From a checkpoint of a small image diffusion model.
Model: norm layernorm, patch size [2, 2], layers 10.
Data: trained on photos with spoken descriptions (Open Images, Localized Narratives), 203450 training examples, 7.0 epochs.
Rows from block 2 of a small image diffusion model, named by matrix and row number. Rows with one number belong to one neuron. Each number is 128 + 24 x the weight over its row's rms, rounded and kept within 0 to 255. All counts start at 0. Numbers have three digits each.
After each neuron's rows are labels from the 100 images, of 14976 (inputs lightly noised), where the neuron reaches its largest size: "strongest on" is what is common among them. Only what is clearly more common there than usual is listed. The data: photos with spoken descriptions (Open Images, Localized Narratives). In brackets: how many of the 100.
# gate: MLP gate (model.blocks.2.mlp.gate.weight, 256x128), inputs 0-127
# fc1: MLP up (model.blocks.2.mlp.fc1.weight, 256x128), inputs 0-127
# fc2: MLP down (model.blocks.2.mlp.fc2.weight, 128x256, transposed), outputs 0-127

gate.220:105082185139132092132181162085146137115124120162127116159149126139084114123179142143117128136124135106167163143163160140068136129150115163134107146156103161100092141132136109151147082154118134133143156141113149094142135114104171156108134138103146142134155136132111128150144131132113105118157135163186055147120111111097113101130145148142127146143098095127132128088138127123129104123125
fc1.220:145192156148129130132103154166126153143116132090112168111135147156132145159103065113160171143129119139112160156115135127183106154112145100126143117132114106127113161107132133159124151133117154099109144104136148124128163136116172092118127131155166079161144161146118142103108148148158152159117107119128168110140111087144127149137132138081115088133176165119071135144142148127128147128132
fc2.220:083112188091165121099134155132132141127105127135147158097111113148174090175122095110113187135108144144132060141124167142115150160126143131128138128122146107151109089137110124129134131149132083139131142115127128094137146160144106120156127128129182134128118134154145143116146141145123124138185132167180115103105155149103155160126128146128109186145145114101148110127128125093128140120076
strongest on: text has "color" (32)

gate.10:128102072098159129093112111146116124069125130109143109105163099074134157117147131171115146147119106141129101139128168085153136126167158135116109073083074132147137104130087141110135138151123142131151103159134115118184056140136113138144106115138134125115134126114149121123169145135135149115124129104134161096149111123151129148109158112153128146137157090134122143151086146107094148126103
fc1.10:113144098108135118094094147131163134092106125164185188117115131093120139121137124145125186145118110123142095126182118151136112116159095132105109062087101123110145127118102150163159126148101116152125129101133117118139144104122115101138095118146138114124130128138100142111184149100133128092125149118119124145098129101113147131089148098134131160122137168138089140118078120185147112138088
fc2.10:181159086136110123109130083141140139129116137135139164108060088129153125109118145154144098105171134145130102103147098096134133172142151152104149124090088130114110122104132105162172147156140088128130109129085104147149153086153148126108137132127139127136121112108105149122091104130108105094118131113140105128107119136131124193111077124123151116146100143148142094130104194136155107122135
strongest on: text has "sky" (57)

gate.127:128137131086137155117083093122139129131142076157123147125113101108088101149147081157125125151131197141089128159144160123136102155121115176116107142130150138185147115109142167103110122148129116167123133124102138146123149145130099117112112103112161107113172135101097129083108118142098106128128146143181157174095159134121129139117131128086123117156116117147133089144088137142174128118154
fc1.127:169130138178152127138117142127091131169097146094107141093146104159175153136193152115136122169113152123134143085095117139143135113146115129117104129102154147113115126111118110118115138106123120123126132117138127136111170133120120097149151141135145144106120101177130177111195116077157138123137136069110124067132102167135133128131118121135131101097128166149134112108179140132150093094129
fc2.127:147159162128121133152096148163146142090177143199111156128094160108137139128154143129104120143129106151118103136095109158162124140100149111160118134172153129136126136129109136142110167092150145130110124111142149121138167140116118106109117129132175110172155128146078098101135114108163141130135096043084143160139083094125157130132131140097145161117110123135120145107126132100120124125098
strongest on: text has "sky" (74); text has "trees" (61); text has "grass" (30)

gate.133:144103084161124095151116159100127149112147116069120067126111160139127108091109152119126118140138125130127185139084169122131119175150144155117117139140089125153151116132126114146111146111143152100160072085114137129152085141090116145158160136117125144113104110094131160143134146144127147156113166129083137141136078135121143157117123190122114141122116108157152141107149156117134088131139
fc1.133:173084122184129126125102163136076150118129128110108158136093134150137117074099153137148140121119119128107177150130136128080121145145118130138132185121120105126089097159146144117153137126125147109148105092145128147079116107098106141154184140117142112107113113125111143180116125138126122137094122136087132174088077129129129158106115129159141125116083115131134118157110170120117119177125
fc2.133:169122129106141121107104098150166152080127134124136178113129190144128118111090123128158136114171145087132142127132100095105103138182119123112101087176091183144136091107109114115137106130125116139151131133127125114140160127122088136083114080139145129115110135133136133162108129145089122096155107123070137123072144122135109142142178142117124114097122163125159109119118137152115116158131
strongest on: text has "sky" (51)

gate.84:099185089125108103123139145122110126104124128111151071123152111083132145144139144133123137117141108122160150125114120133153112175146178117125095113084123155120122151104101155100149128132143141094113094105134095129185087195143105104153130128140124128103163149099123144134158171153111120132143088150131149091166109119122112111118140092156107106069140117114116149120144148091152151137115
fc1.84:142143128154122140122128114144111160144105095132117110083056110159119153114131171165106120110136132136139135136151131156119098138136159146144114157129083145122107144095126173134098091106097141119112096158178143172159093111111096166099109098075141147144100160114130132124126136151103109156167067142122139151120108101131106127133118094100106095130125105083132132106144125133142152126087
fc2.84:104115107115176130119100118180139098179122110146115133145117101160119141124108083134107107107117154126142101119134153066123106089163112138167112123123112135114118115124125111104132096110164139127131133087125143073142116130106112108147117151131149124070192132147121107085132167137115146074091115146110128131094116148099109129111169098147153092128105104177128138124148115127128130115087
strongest on: text has "sky" (51)

gate.185:129139031168140075136114194095108148177151139117146105131119130162130110183100143101091148102116130154111147119120141141150089118142092142156134095064097142128154172141136131103142109120135122131124130147117137098145126153141136117119090124125142130144137129107153126115177152089122160127115123177143129160143150127131132109132144154157126110140131093138153134121153155138126151139138
fc1.185:131117175109103141162096156165132132129164145149162139115088063139160120131135149162171120149131190120132134125130117104144112087127136108111117132187145073156126075130122139157159143114126120118141095154100116123073165118145132124093110136137117103113131133160138128104119091088157117133128125126099113124126089103153133145116097093128130119084143098103102106141102155144149126139149
fc2.185:138109175124118109134107175140174103123155137121154109135169146156159144151116166149097160128118140102140116129101123125146128183128170137108166094165142116146160123114129151119177137138127136116114092104127147134164181149137119111082112136122075115116113150081129106118150120120128133142127106122110145158177125171128132154100118083115124106121155117122120092102068112082136139118147
strongest on: text has "sky" (60); text has "buildings" (27)